config = dict(
    model='class-conditioned image diffusion model',
    dataset='capsule endoscopy frames (Kvasir-Capsule)',
    train_examples=42238,
    image_size=32,
    horizontal_flip=True,
    conditioning='class',
    arch='uvit',
    objective='edm',
    cond_dim=256,
    targets=['finding'],
    num_classes=11,
    cond_dropout=0.1,
    norm='layernorm',
    norm_position='sandwich',
    hidden_act='gelu',
    head_dim=64,
    fused_qkv=False,
    qk_norm=False,
    parallel_block=False,
    moe='expert_choice',
    num_experts=4,
    moe_every=1,
    expert_mlp_ratio=0.5,
    experts_per_token=1,
    shared_expert=False,
    patch_size=[4, 4],
    layers=8,
    width=384,
    positions='learned',
    optimizer='soap',
    beta2=0.99,
    learning_rate=0.0016,
    beta1=0.95,
    shampoo_beta=0.99,
    eps=1e-08,
    precondition_frequency=10,
    max_precond_dim=1024,
    one_sided=True,
    adamw_lr_other_params=0.0017,
    max_grad_norm=0.5,
    gradient_centralization=True,
    ema_decay=0.99,
    magnitude_pruning=0.7,
    max_steps=14200,
    batch_size=128,
    epochs=43.0,
    lr_schedule='cosine',
    final_lr_fraction=0.1,
    warmup_steps=2840,
    weight_decay=0.2,
    adamw_weight_decay_other_params=0,
)
Rows from block 2, named by matrix and row number. Rows with one number belong to one attention dimension. Each number is 50 + 10 x the weight over the matrix's rms, rounded and kept within 0 to 99. All counts start at 0.
# q: attention query (model.blocks.2.attn.q.weight, 384x384), inputs 77-153
# k: attention key (model.blocks.2.attn.k.weight, 384x384), inputs 77-153
q.313:50 50 50 50 78 50 50 50 50 64 99 74 50 50 28 50 50 50 35 50 26 12 52 35 15 50 50 50 66 50 50 50 82 69 20 00 50 50 50 45 50 76 50 50 50 56 50 38 56 44 63 37 25 50 72 50 50 50 50 29 85 50 50 50 50 50 73 50 50 50 50 50 54 50 50 50 36
k.313:50 50 50 50 50 50 65 53 50 78 50 50 50 50 50 50 50 84 50 50 50 50 41 67 23 35 50 50 50 49 67 35 78 50 50 10 50 09 46 50 50 50 50 50 50 44 75 50 50 50 75 50 50 50 50 47 57 48 50 22 50 50 79 50 50 50 50 65 50 35 50 50 38 50 50 72 50
q.314:50 06 35 50 50 50 50 50 50 94 50 20 50 50 73 50 50 00 50 77 50 76 50 50 59 87 84 15 77 54 50 50 50 50 50 50 60 50 50 69 29 50 50 50 50 40 50 50 82 50 13 55 50 50 50 50 50 87 50 50 50 50 50 50 50 50 63 50 50 64 50 65 50 50 61 50 50
k.314:50 50 50 50 50 59 30 50 50 50 35 20 50 50 85 50 50 31 50 50 25 75 56 50 50 50 61 50 76 50 50 81 50 50 50 50 50 50 50 50 50 50 50 50 27 45 50 11 50 50 50 50 50 68 50 50 50 85 50 50 50 50 49 66 50 39 50 50 42 50 50 50 50 50 50 44 50
q.315:50 50 50 50 50 50 50 50 21 50 50 50 50 50 37 50 17 50 50 54 50 50 50 66 61 14 27 38 50 54 50 17 50 66 50 50 50 75 42 60 50 50 50 50 66 50 50 50 56 50 50 75 50 44 50 50 50 50 54 50 74 50 36 50 50 50 50 50 50 50 69 13 29 79 50 37 26
k.315:50 56 50 50 29 64 20 76 50 34 50 25 50 50 50 69 50 50 29 50 50 50 50 50 50 50 50 38 23 50 44 27 47 50 50 50 50 79 50 50 50 49 50 50 76 72 42 50 32 80 37 50 50 50 50 50 06 50 50 50 50 50 36 50 61 46 50 50 50 39 50 29 50 15 50 50 50
q.316:50 50 50 50 50 50 50 68 74 49 50 44 50 50 50 50 50 44 50 37 50 50 50 50 72 66 50 50 30 44 50 50 50 19 63 31 50 50 50 50 17 50 50 50 50 50 50 50 47 50 50 40 64 50 50 50 50 50 50 50 26 50 50 80 50 70 50 50 50 83 65 50 85 45 99 61 50
k.316:50 50 50 50 50 73 50 50 54 50 50 50 75 50 50 71 50 50 50 38 52 34 50 34 50 94 50 50 50 34 50 50 34 35 67 50 61 50 50 50 35 50 76 50 28 50 50 29 50 47 50 50 61 50 50 50 55 50 50 93 50 50 50 68 50 50 80 91 50 50 50 61 50 50 81 50 50
q.317:50 50 50 50 50 50 75 25 50 45 41 50 50 92 50 50 51 50 50 50 50 27 50 22 89 50 50 66 50 50 50 50 50 50 50 41 38 50 36 50 50 50 16 61 50 50 50 85 29 30 51 50 76 53 50 50 50 50 50 50 50 50 50 50 50 50 50 50 50 50 50 50 50 50 50 86 50
k.317:50 86 29 10 50 50 50 50 50 50 53 57 34 59 50 50 55 50 43 50 50 50 50 27 56 50 50 63 58 75 61 50 50 50 50 50 50 50 50 00 50 50 50 50 95 50 69 50 42 50 50 50 40 55 50 50 50 50 50 14 92 50 50 50 42 50 50 50 50 50 74 50 50 50 30 66 50
q.318:50 75 50 50 47 33 50 49 50 50 50 50 50 50 50 50 48 50 50 37 77 80 50 71 50 50 65 22 50 51 50 50 50 50 58 50 34 26 58 50 50 50 50 62 27 50 50 48 50 50 50 50 50 50 50 50 32 50 50 50 50 50 50 50 53 43 50 23 68 50 50 50 50 50 50 50 34
k.318:50 65 50 37 50 50 63 29 50 37 50 50 18 50 50 50 50 50 50 50 72 00 11 50 50 46 50 19 58 50 50 50 58 50 50 50 50 50 63 09 50 50 50 50 50 50 50 95 42 50 48 65 50 50 50 50 21 50 50 50 31 43 50 50 50 50 29 50 50 61 50 50 50 64 50 50 50
q.319:50 50 50 50 50 50 50 50 50 36 50 57 50 50 50 45 64 50 87 50 50 50 50 81 46 50 46 50 50 33 50 50 64 51 50 42 65 50 50 50 50 50 50 19 26 50 50 50 50 50 50 42 50 50 37 50 50 40 51 50 74 50 50 50 50 50 50 50 82 12 50 37 46 47 50 21 50
k.319:50 58 56 50 50 50 50 50 55 50 50 56 50 47 50 50 50 50 52 50 44 48 50 50 50 50 50 44 50 50 77 50 96 47 50 50 50 50 62 50 50 50 50 50 50 50 50 50 10 39 50 50 50 50 36 50 50 50 50 50 46 50 25 50 50 50 50 50 50 51 63 39 45 50 50 78 50
q.320:50 68 50 50 50 48 50 50 59 50 50 50 50 50 52 50 58 50 50 50 33 34 27 68 45 50 50 50 30 50 50 50 50 50 50 50 50 44 50 50 50 50 50 50 50 50 50 50 50 39 54 50 50 50 60 50 50 50 64 50 43 50 49 50 65 50 50 50 50 75 50 44 50 50 50 50 67
k.320:65 50 37 50 50 50 50 50 50 77 50 50 50 23 69 50 45 57 50 50 50 50 36 56 32 50 50 50 50 50 27 50 50 50 50 50 82 50 50 41 59 78 50 50 50 62 50 50 56 50 50 50 50 50 50 50 59 50 74 50 50 50 50 50 69 50 42 50 68 50 50 50 50 50 50 50 50
q.321:64 50 50 61 50 50 50 50 50 50 50 50 50 43 50 50 77 50 50 50 50 50 50 68 50 50 50 50 50 50 47 50 50 50 50 84 50 86 50 61 61 50 50 50 29 64 34 50 50 50 50 55 50 50 50 50 50 50 59 50 50 50 50 50 50 50 39 50 50 50 50 50 50 50 62 50 50
k.321:50 50 50 26 50 63 50 50 50 50 50 50 50 50 61 81 50 50 50 56 82 35 41 50 53 50 53 50 50 50 50 50 50 50 50 50 50 50 65 50 56 50 64 50 50 50 50 67 50 50 50 50 22 50 50 50 50 50 50 50 50 50 52 50 50 50 50 50 50 48 50 50 50 52 50 50 78
q.322:37 50 50 50 50 50 50 51 34 50 50 44 50 69 55 50 50 50 50 50 50 50 50 50 50 50 50 39 34 50 50 50 26 50 50 23 50 50 58 50 50 50 52 55 54 50 50 52 50 50 50 50 65 50 39 50 50 50 48 50 50 50 68 50 50 50 50 29 50 50 50 50 50 50 50 50 50
k.322:50 50 50 50 50 15 50 11 50 50 50 50 32 21 50 26 50 50 71 50 50 50 59 50 50 50 66 50 50 50 84 50 28 50 50 50 50 26 71 50 43 39 50 50 50 23 36 50 50 50 57 73 50 50 50 50 50 10 50 50 50 50 50 50 50 70 50 47 61 46 54 50 50 68 50 50 50
q.323:50 50 50 50 50 50 50 50 50 50 53 50 50 50 50 50 50 52 71 50 50 50 50 37 50 50 50 50 50 22 50 50 50 39 50 50 50 50 50 50 50 50 50 50 68 50 50 48 44 50 44 30 50 55 50 50 50 50 50 50 50 50 29 50 50 50 50 50 50 50 50 50 50 55 64 50 50
k.323:50 60 50 50 50 50 50 50 50 50 49 50 50 74 50 52 50 50 50 50 50 50 50 50 68 50 42 68 50 69 50 50 50 50 50 50 50 50 50 50 43 50 50 50 50 50 50 50 50 50 50 50 50 50 42 50 50 50 50 72 39 37 50 50 50 55 50 50 49 57 50 50 50 50 55 50 50
q.324:50 50 50 50 58 50 50 43 50 50 50 50 57 62 50 60 50 50 50 50 50 52 33 50 50 50 50 50 50 50 68 50 50 50 50 50 50 50 62 50 50 50 50 50 50 54 50 50 50 50 50 50 50 50 50 54 50 50 50 75 50 50 50 93 50 50 50 42 63 50 50 73 38 50 50 50 50
k.324:50 36 50 42 50 50 50 50 42 38 73 50 50 50 81 22 50 50 50 50 34 50 50 50 50 50 50 50 50 50 50 56 50 50 50 50 50 50 50 50 32 50 50 50 50 50 51 31 50 79 50 99 50 61 50 50 50 50 50 50 51 49 50 76 50 50 80 50 50 50 50 58 50 68 50 50 48
q.325:63 50 50 34 50 50 50 50 50 50 60 50 50 50 50 50 50 50 50 50 50 50 50 50 50 50 50 50 50 50 50 50 53 60 45 26 50 50 50 32 50 50 50 31 37 50 50 30 50 50 66 50 50 50 50 50 50 50 50 55 50 42 50 50 50 71 50 60 74 50 50 50 41 50 50 62 50
k.325:50 50 37 18 50 31 50 50 50 50 50 61 50 50 59 50 49 50 50 50 24 50 50 50 53 50 50 50 50 55 50 50 50 50 50 50 50 50 50 24 41 16 50 50 50 35 50 50 50 50 50 62 50 50 31 65 50 36 50 50 50 50 50 50 50 55 50 50 50 27 50 50 22 50 48 50 50
q.326:50 50 52 63 64 50 50 50 62 50 50 50 50 50 35 50 50 50 78 50 41 50 50 50 28 50 50 34 59 50 50 50 50 48 50 50 50 50 50 50 50 50 50 50 58 50 50 50 50 50 37 50 50 42 51 50 50 55 71 50 50 50 50 50 50 55 50 34 50 59 50 50 50 50 50 50 50
k.326:50 50 50 50 41 50 50 50 50 50 50 50 50 50 60 24 50 61 50 44 50 50 49 50 50 50 50 47 50 50 30 50 50 50 55 50 67 42 50 50 50 50 50 50 38 68 55 50 50 50 50 50 50 50 50 50 50 50 73 50 50 50 50 50 50 50 50 50 50 39 45 50 26 50 48 50 50
q.327:50 50 50 50 49 50 50 50 50 40 50 50 55 50 50 50 50 50 50 38 50 50 50 50 50 31 34 67 59 50 33 76 53 30 40 63 50 50 50 50 50 26 50 50 64 50 50 50 32 50 50 50 50 50 74 50 64 50 50 50 58 54 34 38 50 50 50 50 50 50 50 50 55 50 92 50 50
k.327:50 50 50 50 27 50 50 77 50 50 35 50 60 69 50 90 50 50 50 50 50 50 16 50 50 50 50 47 50 31 50 50 50 44 50 50 50 69 50 50 50 50 50 50 32 58 47 50 50 50 50 50 50 50 50 44 50 50 50 41 29 35 50 50 50 30 50 52 50 50 50 49 33 50 50 77 35
q.328:50 46 50 31 50 50 50 47 50 50 50 33 50 70 50 50 50 50 37 50 50 50 50 50 50 46 50 50 50 50 50 50 45 37 32 49 47 50 47 54 41 72 50 56 44 50 28 50 70 73 57 44 50 62 50 40 41 53 50 50 62 50 50 50 50 50 50 62 50 57 47 69 50 50 60 50 50
k.328:42 50 50 50 49 50 50 50 50 50 50 50 38 50 50 50 50 50 50 50 50 44 50 57 50 50 50 72 50 50 65 50 47 50 50 50 50 50 50 50 50 50 63 50 50 50 21 50 50 50 31 50 50 59 50 68 50 50 28 50 67 50 50 50 26 50 50 50 50 50 67 50 50 62 50 50 50
q.329:50 50 50 35 50 50 39 41 50 50 65 50 50 50 50 50 50 50 50 50 50 50 50 50 50 50 50 50 50 50 50 50 71 50 36 57 50 50 25 50 79 50 28 50 50 27 50 50 50 50 52 25 62 50 84 68 50 50 46 37 50 50 50 50 50 50 62 50 39 50 50 71 48 50 50 73 82
k.329:50 50 56 50 50 50 50 68 50 50 50 50 50 50 26 50 50 69 50 28 50 50 50 50 30 50 50 79 50 50 50 50 50 50 50 50 50 61 50 50 54 50 79 43 50 45 39 50 50 08 50 50 50 13 50 50 50 50 50 48 47 50 50 50 50 50 47 29 47 63 50 50 50 75 50 54 50
q.330:45 50 50 50 33 16 50 50 57 50 44 50 50 71 50 50 50 50 50 52 50 50 50 50 62 50 50 50 54 50 50 50 50 50 50 51 50 50 50 47 50 50 50 99 50 50 50 50 50 72 50 50 50 50 71 50 59 50 50 50 50 50 73 50 62 50 50 50 37 50 50 45 50 50 65 90 50
k.330:50 50 50 50 50 19 50 50 50 50 50 61 50 50 50 50 50 47 55 50 50 44 50 50 50 50 50 50 50 19 50 50 50 65 70 50 79 50 57 50 28 33 50 50 27 50 23 31 50 61 50 50 50 50 50 50 50 31 50 50 21 50 50 50 50 50 50 50 50 50 50 50 50 50 58 50 50
q.331:50 50 50 46 27 50 50 50 50 35 50 69 50 28 50 50 50 40 50 50 50 50 76 33 50 50 44 50 50 10 50 50 50 37 50 50 72 90 54 50 50 44 50 50 50 50 50 50 41 50 50 34 50 28 50 50 50 50 50 50 58 46 50 36 50 50 50 35 43 50 32 26 50 50 50 68 50
k.331:50 28 50 59 50 89 55 50 92 25 53 50 50 50 50 50 50 50 21 53 50 50 31 24 50 50 50 50 50 73 50 50 32 50 50 67 50 50 21 54 50 35 50 50 51 57 68 50 50 50 50 50 57 50 50 28 50 50 50 50 44 50 50 37 50 50 50 55 50 99 50 50 50 50 50 50 50
q.332:54 50 50 50 50 50 50 50 50 50 50 64 50 50 24 50 43 50 50 50 50 36 50 22 62 50 50 60 50 50 68 50 80 50 50 14 50 50 33 65 50 43 50 50 50 50 50 50 50 18 50 50 50 50 41 50 50 50 50 67 50 50 50 73 61 50 50 60 50 50 50 50 50 50 44 50 50
k.332:50 25 50 50 50 38 46 70 50 41 50 50 50 50 50 50 50 22 50 50 08 52 50 50 50 50 50 50 50 50 50 50 58 63 50 43 50 50 50 46 26 21 42 50 50 59 50 30 50 50 60 50 50 50 50 44 50 50 58 50 50 50 50 42 45 34 65 50 50 50 50 50 50 14 59 33 45
q.333:50 60 50 50 50 50 50 50 51 50 50 50 50 47 51 50 50 41 50 50 50 50 50 80 50 50 50 50 50 50 50 50 50 50 50 53 50 50 50 50 68 50 50 50 50 50 50 50 50 50 50 50 50 26 50 64 50 50 50 34 50 50 50 50 50 50 51 50 50 50 50 50 50 50 50 50 65
k.333:50 45 31 50 42 59 50 41 39 58 50 50 50 50 50 50 50 50 50 55 39 50 50 48 38 50 50 50 50 50 50 32 50 50 50 50 50 50 50 50 50 50 50 50 50 50 64 50 84 50 50 50 50 50 50 49 50 53 63 50 50 71 50 55 69 50 50 50 50 50 50 50 32 69 50 50 88
q.334:42 42 48 50 50 50 50 37 52 50 50 50 50 50 50 50 50 50 50 50 50 45 50 50 50 50 39 50 50 49 50 50 50 50 29 50 50 50 50 47 50 50 50 50 50 50 50 50 50 50 50 51 50 50 71 50 50 50 50 50 50 50 50 50 50 50 50 37 50 50 50 50 50 50 61 69 50
k.334:50 52 50 39 50 50 50 50 42 50 50 50 50 50 50 50 50 62 50 50 50 50 40 50 44 87 50 50 50 50 67 50 50 50 50 50 50 50 50 50 50 50 50 50 38 50 50 50 50 44 39 54 50 58 50 50 50 50 44 63 50 50 50 50 50 50 50 50 50 50 50 58 50 48 50 50 50
q.335:22 41 55 50 50 47 50 50 51 50 50 42 50 66 53 50 50 50 50 50 50 48 50 61 50 50 50 58 50 50 50 43 18 41 50 50 50 50 50 50 50 50 50 48 50 50 50 50 50 50 50 50 60 61 49 50 50 44 50 50 50 50 48 50 58 57 50 32 50 50 50 50 50 50 50 50 50
k.335:60 50 50 50 50 50 50 24 50 89 50 50 50 25 72 50 50 50 50 50 50 50 50 68 50 78 50 50 50 50 52 50 50 50 51 37 50 50 50 50 50 50 50 41 50 48 32 50 50 50 50 50 66 46 50 50 50 50 50 50 50 62 50 50 50 50 50 28 50 22 50 50 34 50 50 15 85
q.336:50 50 50 50 64 50 50 63 66 50 50 50 50 50 50 50 50 50 50 50 50 44 50 50 50 50 50 50 50 30 50 34 50 50 50 50 50 48 67 59 57 50 50 50 50 50 67 50 50 55 50 90 50 50 50 50 62 50 50 61 50 50 50 50 50 50 50 50 50 35 50 50 50 50 50 50 62
k.336:43 49 42 37 50 50 50 50 57 50 50 50 50 50 50 50 69 50 50 50 43 50 65 53 50 50 50 50 50 52 34 50 50 50 50 50 50 50 50 37 58 50 46 50 45 50 50 50 50 50 50 50 50 50 50 50 40 55 60 50 50 50 50 50 52 50 50 50 50 31 39 73 50 08 50 50 50
q.337:50 50 50 50 50 50 50 50 50 57 50 50 50 50 50 50 50 56 50 48 50 50 30 50 50 53 50 65 50 48 50 59 22 50 50 50 63 41 50 50 50 72 50 50 50 64 50 50 50 50 50 50 50 50 50 50 50 50 44 50 50 63 50 33 50 50 58 50 50 50 35 50 35 50 50 50 50
k.337:50 42 51 50 73 50 68 50 50 50 50 50 50 65 50 50 50 50 50 68 50 50 50 50 52 50 49 50 50 50 50 50 50 50 50 50 50 38 50 81 50 50 50 50 77 50 50 50 50 50 50 50 37 50 50 50 50 50 50 60 78 50 50 57 44 50 50 50 75 50 50 50 50 50 50 55 50
q.338:50 50 39 50 52 72 45 41 50 44 50 50 50 50 60 52 50 50 50 43 50 37 50 50 50 33 50 50 50 50 50 41 57 34 33 50 50 55 50 50 50 50 50 50 50 50 61 50 50 68 50 50 50 50 50 50 50 50 50 50 50 50 50 50 50 50 50 50 50 50 50 61 50 50 50 50 50
k.338:71 50 50 50 50 50 50 22 50 50 50 65 50 50 44 50 31 50 69 50 50 48 50 50 50 86 50 66 50 50 83 77 50 50 50 50 50 37 50 50 50 50 48 50 50 50 50 85 50 50 50 74 50 50 51 50 50 50 50 50 50 50 50 50 50 50 50 50 50 50 50 50 50 50 50 50 50
q.339:50 50 50 50 58 52 50 60 39 50 50 53 50 38 50 50 50 50 62 32 50 50 50 50 50 50 50 50 50 50 50 50 48 52 50 45 50 52 50 50 50 40 50 50 50 50 50 43 50 50 46 50 50 37 50 50 40 50 50 50 50 50 50 50 69 50 50 50 50 50 50 35 71 50 56 75 50
k.339:50 50 50 50 50 50 34 50 50 50 50 50 67 65 41 50 50 50 50 50 50 50 50 50 50 66 66 50 50 50 50 50 50 50 50 50 50 50 50 34 50 50 50 50 38 50 48 50 43 50 50 50 47 46 50 32 50 68 50 50 35 45 50 56 53 42 24 50 50 50 50 50 50 28 50 50 50
q.340:50 50 50 43 50 50 50 50 50 50 50 50 50 63 50 50 50 50 39 50 42 50 50 50 74 50 50 52 50 50 50 50 25 50 50 37 50 50 50 50 50 76 37 66 50 51 50 30 50 50 50 54 50 46 50 50 50 50 50 50 50 28 50 50 50 50 60 50 50 50 65 50 50 50 50 50 50
k.340:50 38 50 56 50 30 59 50 50 50 84 50 50 50 22 51 50 50 50 50 50 50 50 50 50 85 38 50 50 50 88 50 50 50 50 50 50 50 30 50 50 50 45 15 50 50 50 77 50 33 39 50 73 50 50 50 50 28 50 57 50 21 50 50 50 50 50 50 55 50 50 50 50 50 50 50 50
q.341:50 50 40 39 50 50 45 50 50 50 50 38 51 50 71 50 37 50 30 50 62 50 72 50 66 50 50 40 74 50 50 50 50 58 50 59 50 50 50 50 50 58 70 50 50 50 50 50 66 50 50 50 50 50 50 50 50 74 50 50 39 74 50 50 50 50 50 50 50 50 50 50 50 50 50 50 49
k.341:62 73 73 65 57 33 60 31 50 44 44 50 23 50 50 50 64 50 50 50 50 50 78 50 50 50 58 50 55 50 50 50 50 15 50 50 50 24 50 50 49 28 50 50 50 50 50 49 50 50 50 50 50 50 50 50 50 39 38 50 78 50 50 50 50 63 44 50 50 50 50 50 50 50 50 66 50
q.342:50 50 50 50 50 50 50 43 35 50 50 50 50 50 50 50 27 50 50 50 50 50 50 50 50 50 22 50 50 50 50 42 50 50 66 58 50 50 50 50 64 46 50 50 50 50 50 56 50 50 50 50 50 44 50 50 57 50 50 50 37 50 50 50 50 59 50 50 50 50 50 50 50 50 50 50 50
k.342:50 34 50 50 50 50 51 50 60 50 50 37 50 50 50 50 50 50 36 50 49 50 50 50 50 60 50 50 50 50 50 50 50 39 50 50 50 50 50 50 41 50 50 50 42 50 50 69 50 50 50 50 50 50 50 50 37 50 50 50 50 50 50 50 50 50 50 50 50 83 62 38 50 50 50 65 50
q.343:50 50 50 50 50 50 45 50 36 50 50 66 50 50 62 58 50 50 67 50 48 50 50 50 50 50 50 50 50 39 54 50 50 50 60 34 50 39 61 60 28 50 50 50 43 50 58 50 50 50 20 44 50 29 61 50 49 50 50 57 50 52 40 50 50 50 81 50 50 51 50 52 41 50 50 50 50
k.343:50 31 50 50 50 50 50 75 59 53 50 50 72 50 50 43 50 50 45 50 34 50 23 50 50 58 50 50 50 50 50 50 50 50 50 50 50 77 50 42 50 50 50 54 50 64 71 50 50 26 57 50 43 49 50 24 50 50 70 50 30 50 63 28 50 31 49 50 40 44 51 50 68 50 50 50 35
q.344:30 10 50 50 50 50 50 50 50 50 50 50 50 50 61 43 50 50 50 50 50 50 50 50 50 50 63 50 50 50 50 55 71 50 50 50 50 50 50 50 50 54 26 50 71 50 50 50 50 50 50 50 50 55 51 50 50 50 27 55 50 50 50 50 29 50 50 50 50 50 50 50 56 50 81 50 50
k.344:50 50 50 50 50 79 46 50 50 33 50 50 50 50 50 50 50 44 50 50 50 50 64 50 50 50 43 50 50 50 50 50 50 50 50 76 50 28 50 50 50 50 73 50 50 50 50 64 50 50 50 50 52 50 50 64 50 50 50 50 50 50 45 50 50 50 50 51 50 99 68 50 63 50 50 50 45
q.345:50 50 50 50 50 50 50 50 50 30 72 50 50 50 50 68 50 50 44 50 50 29 50 38 50 50 50 62 50 50 51 50 65 50 50 24 50 50 50 50 50 50 50 50 50 50 50 50 83 48 50 50 50 50 50 50 50 50 50 50 50 50 50 72 50 43 50 64 50 50 50 58 22 50 18 36 37
k.345:50 50 50 50 50 50 50 50 50 35 50 50 50 50 50 50 50 15 50 50 50 68 50 49 50 22 50 50 50 50 50 87 57 50 50 50 60 50 50 50 50 50 50 50 67 50 50 50 50 50 50 50 50 50 50 50 50 58 50 50 74 50 50 50 23 50 50 50 50 41 50 66 78 37 59 50 23
q.346:46 71 50 50 50 50 50 50 50 46 50 50 50 55 68 67 45 50 42 55 47 50 50 50 50 50 50 50 50 50 50 50 21 50 47 50 50 28 50 50 45 50 38 73 23 50 51 50 50 50 50 70 53 67 50 52 81 50 36 56 50 62 50 50 50 50 59 50 50 45 50 50 50 53 50 50 50
k.346:71 50 48 50 74 02 50 50 50 64 50 50 44 11 50 50 50 50 50 50 50 50 50 50 50 50 50 50 50 50 50 50 50 50 50 50 50 50 69 50 50 50 50 50 50 29 50 50 21 78 50 50 59 50 50 87 50 14 49 50 50 70 50 74 50 50 50 50 50 16 50 50 50 67 24 50 50
q.347:51 56 50 50 50 48 50 50 50 53 50 52 50 50 50 50 50 50 48 50 50 50 50 50 50 50 60 37 50 50 40 50 74 50 72 50 50 50 51 50 50 50 50 50 50 44 50 50 15 20 50 41 59 67 18 50 50 50 50 50 50 50 50 50 50 50 50 50 50 50 50 50 64 50 47 50 50
k.347:50 33 50 50 50 50 50 50 57 50 50 50 50 50 50 50 64 27 50 50 33 81 41 50 50 13 50 50 50 50 50 50 50 50 50 42 50 41 63 50 24 50 50 50 50 73 50 12 50 50 50 50 50 50 69 50 42 50 50 50 50 50 50 50 50 50 50 50 50 26 50 50 70 50 54 50 50
q.348:50 50 50 50 57 50 50 50 50 50 56 50 50 59 30 30 57 50 50 40 50 50 50 50 50 50 50 34 50 38 50 50 61 50 56 66 50 50 50 51 50 50 50 50 50 50 40 50 50 57 60 48 50 57 50 57 50 50 50 48 54 77 57 50 50 50 50 22 50 50 50 62 25 50 50 50 50
k.348:61 50 50 50 56 50 50 52 50 50 47 50 70 50 48 50 50 50 51 50 50 50 50 50 50 50 76 50 50 50 29 50 50 50 50 74 50 50 50 55 50 50 50 50 50 50 50 50 50 50 54 50 50 50 50 37 50 50 50 50 50 50 50 50 50 50 50 50 50 38 50 50 50 39 50 56 49
q.349:64 50 50 50 29 61 50 50 58 50 50 50 50 34 50 50 50 50 91 50 50 50 50 50 32 48 50 50 50 51 33 50 50 50 50 86 50 50 50 50 73 50 50 50 50 50 50 50 64 50 50 50 50 50 50 50 50 50 81 50 31 60 50 50 37 50 54 41 50 50 50 50 39 50 63 50 50
k.349:55 50 50 50 30 61 50 50 50 50 50 50 50 50 29 98 45 50 50 50 50 50 50 50 50 50 50 50 50 50 42 45 50 50 46 50 50 50 50 50 77 81 50 50 50 50 50 60 55 45 66 34 37 50 50 50 50 50 50 50 50 50 50 50 62 50 50 59 50 65 50 50 50 50 50 47 50
q.350:36 50 50 50 50 50 50 50 50 50 48 48 50 45 50 69 66 50 35 63 50 50 50 50 50 50 54 49 50 50 56 61 50 50 50 50 50 50 50 45 70 50 50 35 50 50 50 50 50 50 50 59 50 50 50 34 50 50 50 50 30 50 50 50 50 55 57 50 50 38 50 50 50 50 50 35 50
k.350:23 60 45 58 50 50 50 41 50 50 45 28 31 50 50 14 75 50 50 50 50 50 50 62 50 50 50 50 50 69 65 50 38 27 50 50 50 50 50 50 50 45 49 60 50 25 50 50 50 52 50 50 50 50 50 50 50 50 50 50 66 50 50 50 22 79 83 50 50 50 50 50 50 65 50 41 50
q.351:50 55 65 50 50 50 50 50 50 50 50 50 50 50 50 50 50 50 50 50 50 50 50 50 50 50 65 50 50 50 50 50 50 50 50 50 50 50 50 50 17 50 50 50 36 37 53 50 50 68 41 50 50 69 35 50 50 50 20 40 50 50 50 50 50 50 50 55 50 50 50 50 50 50 50 55 50
k.351:50 50 50 45 50 25 50 50 50 50 50 50 56 50 77 25 50 50 50 50 50 50 50 55 50 50 50 50 50 50 50 42 56 50 50 50 50 50 50 50 50 50 50 50 50 50 50 50 50 50 50 50 50 50 51 72 50 50 50 50 45 67 28 50 50 81 52 50 50 16 34 50 50 54 50 50 38
q.352:50 50 50 50 50 50 64 60 50 43 51 50 50 63 50 48 50 50 54 50 50 50 35 50 24 50 37 76 41 67 50 75 59 50 50 59 50 39 50 50 50 79 50 50 50 50 50 42 50 31 50 50 52 50 50 50 50 50 50 50 50 33 50 50 50 58 50 87 50 46 50 50 50 50 50 50 50
k.352:50 44 45 35 50 69 67 86 36 53 63 50 66 65 50 78 50 50 39 50 50 50 50 50 50 50 50 50 50 50 50 50 64 50 50 50 50 68 50 41 59 50 50 50 37 62 86 33 50 50 50 50 50 50 50 50 50 50 50 50 50 50 61 50 66 50 58 74 50 50 50 50 47 50 55 59 55
q.353:50 50 50 50 50 50 50 50 50 50 50 50 50 50 50 50 50 50 50 50 50 65 17 50 50 50 49 62 50 50 50 37 50 50 52 50 34 50 50 50 50 50 50 57 50 50 39 41 50 65 50 60 50 36 50 50 50 50 50 50 30 50 50 55 50 50 50 50 50 50 46 42 50 50 57 50 50
k.353:17 40 72 50 36 75 50 50 50 50 50 50 34 50 50 50 50 65 50 66 50 38 50 50 50 50 50 50 50 72 50 37 51 50 50 50 52 56 50 50 50 50 58 50 50 50 50 50 45 50 50 50 50 50 50 55 32 48 26 50 50 50 50 50 38 50 50 65 73 50 63 53 65 50 50 50 50
q.354:50 50 50 50 50 50 91 68 50 50 50 50 50 39 50 50 50 37 50 65 50 50 50 50 50 50 50 50 50 50 50 50 50 50 50 50 50 50 50 50 50 50 50 39 50 50 76 50 21 50 50 50 50 50 50 50 50 50 50 41 50 50 50 53 61 50 59 50 94 29 50 50 50 50 50 50 50
k.354:73 50 50 50 50 40 50 66 50 50 50 50 76 50 50 50 50 50 50 50 28 50 50 50 50 50 50 50 50 50 30 50 50 50 50 63 50 58 50 50 50 50 22 50 50 77 50 39 50 50 50 50 30 50 50 50 50 50 50 50 47 57 50 50 77 50 50 61 72 50 50 50 33 50 46 50 50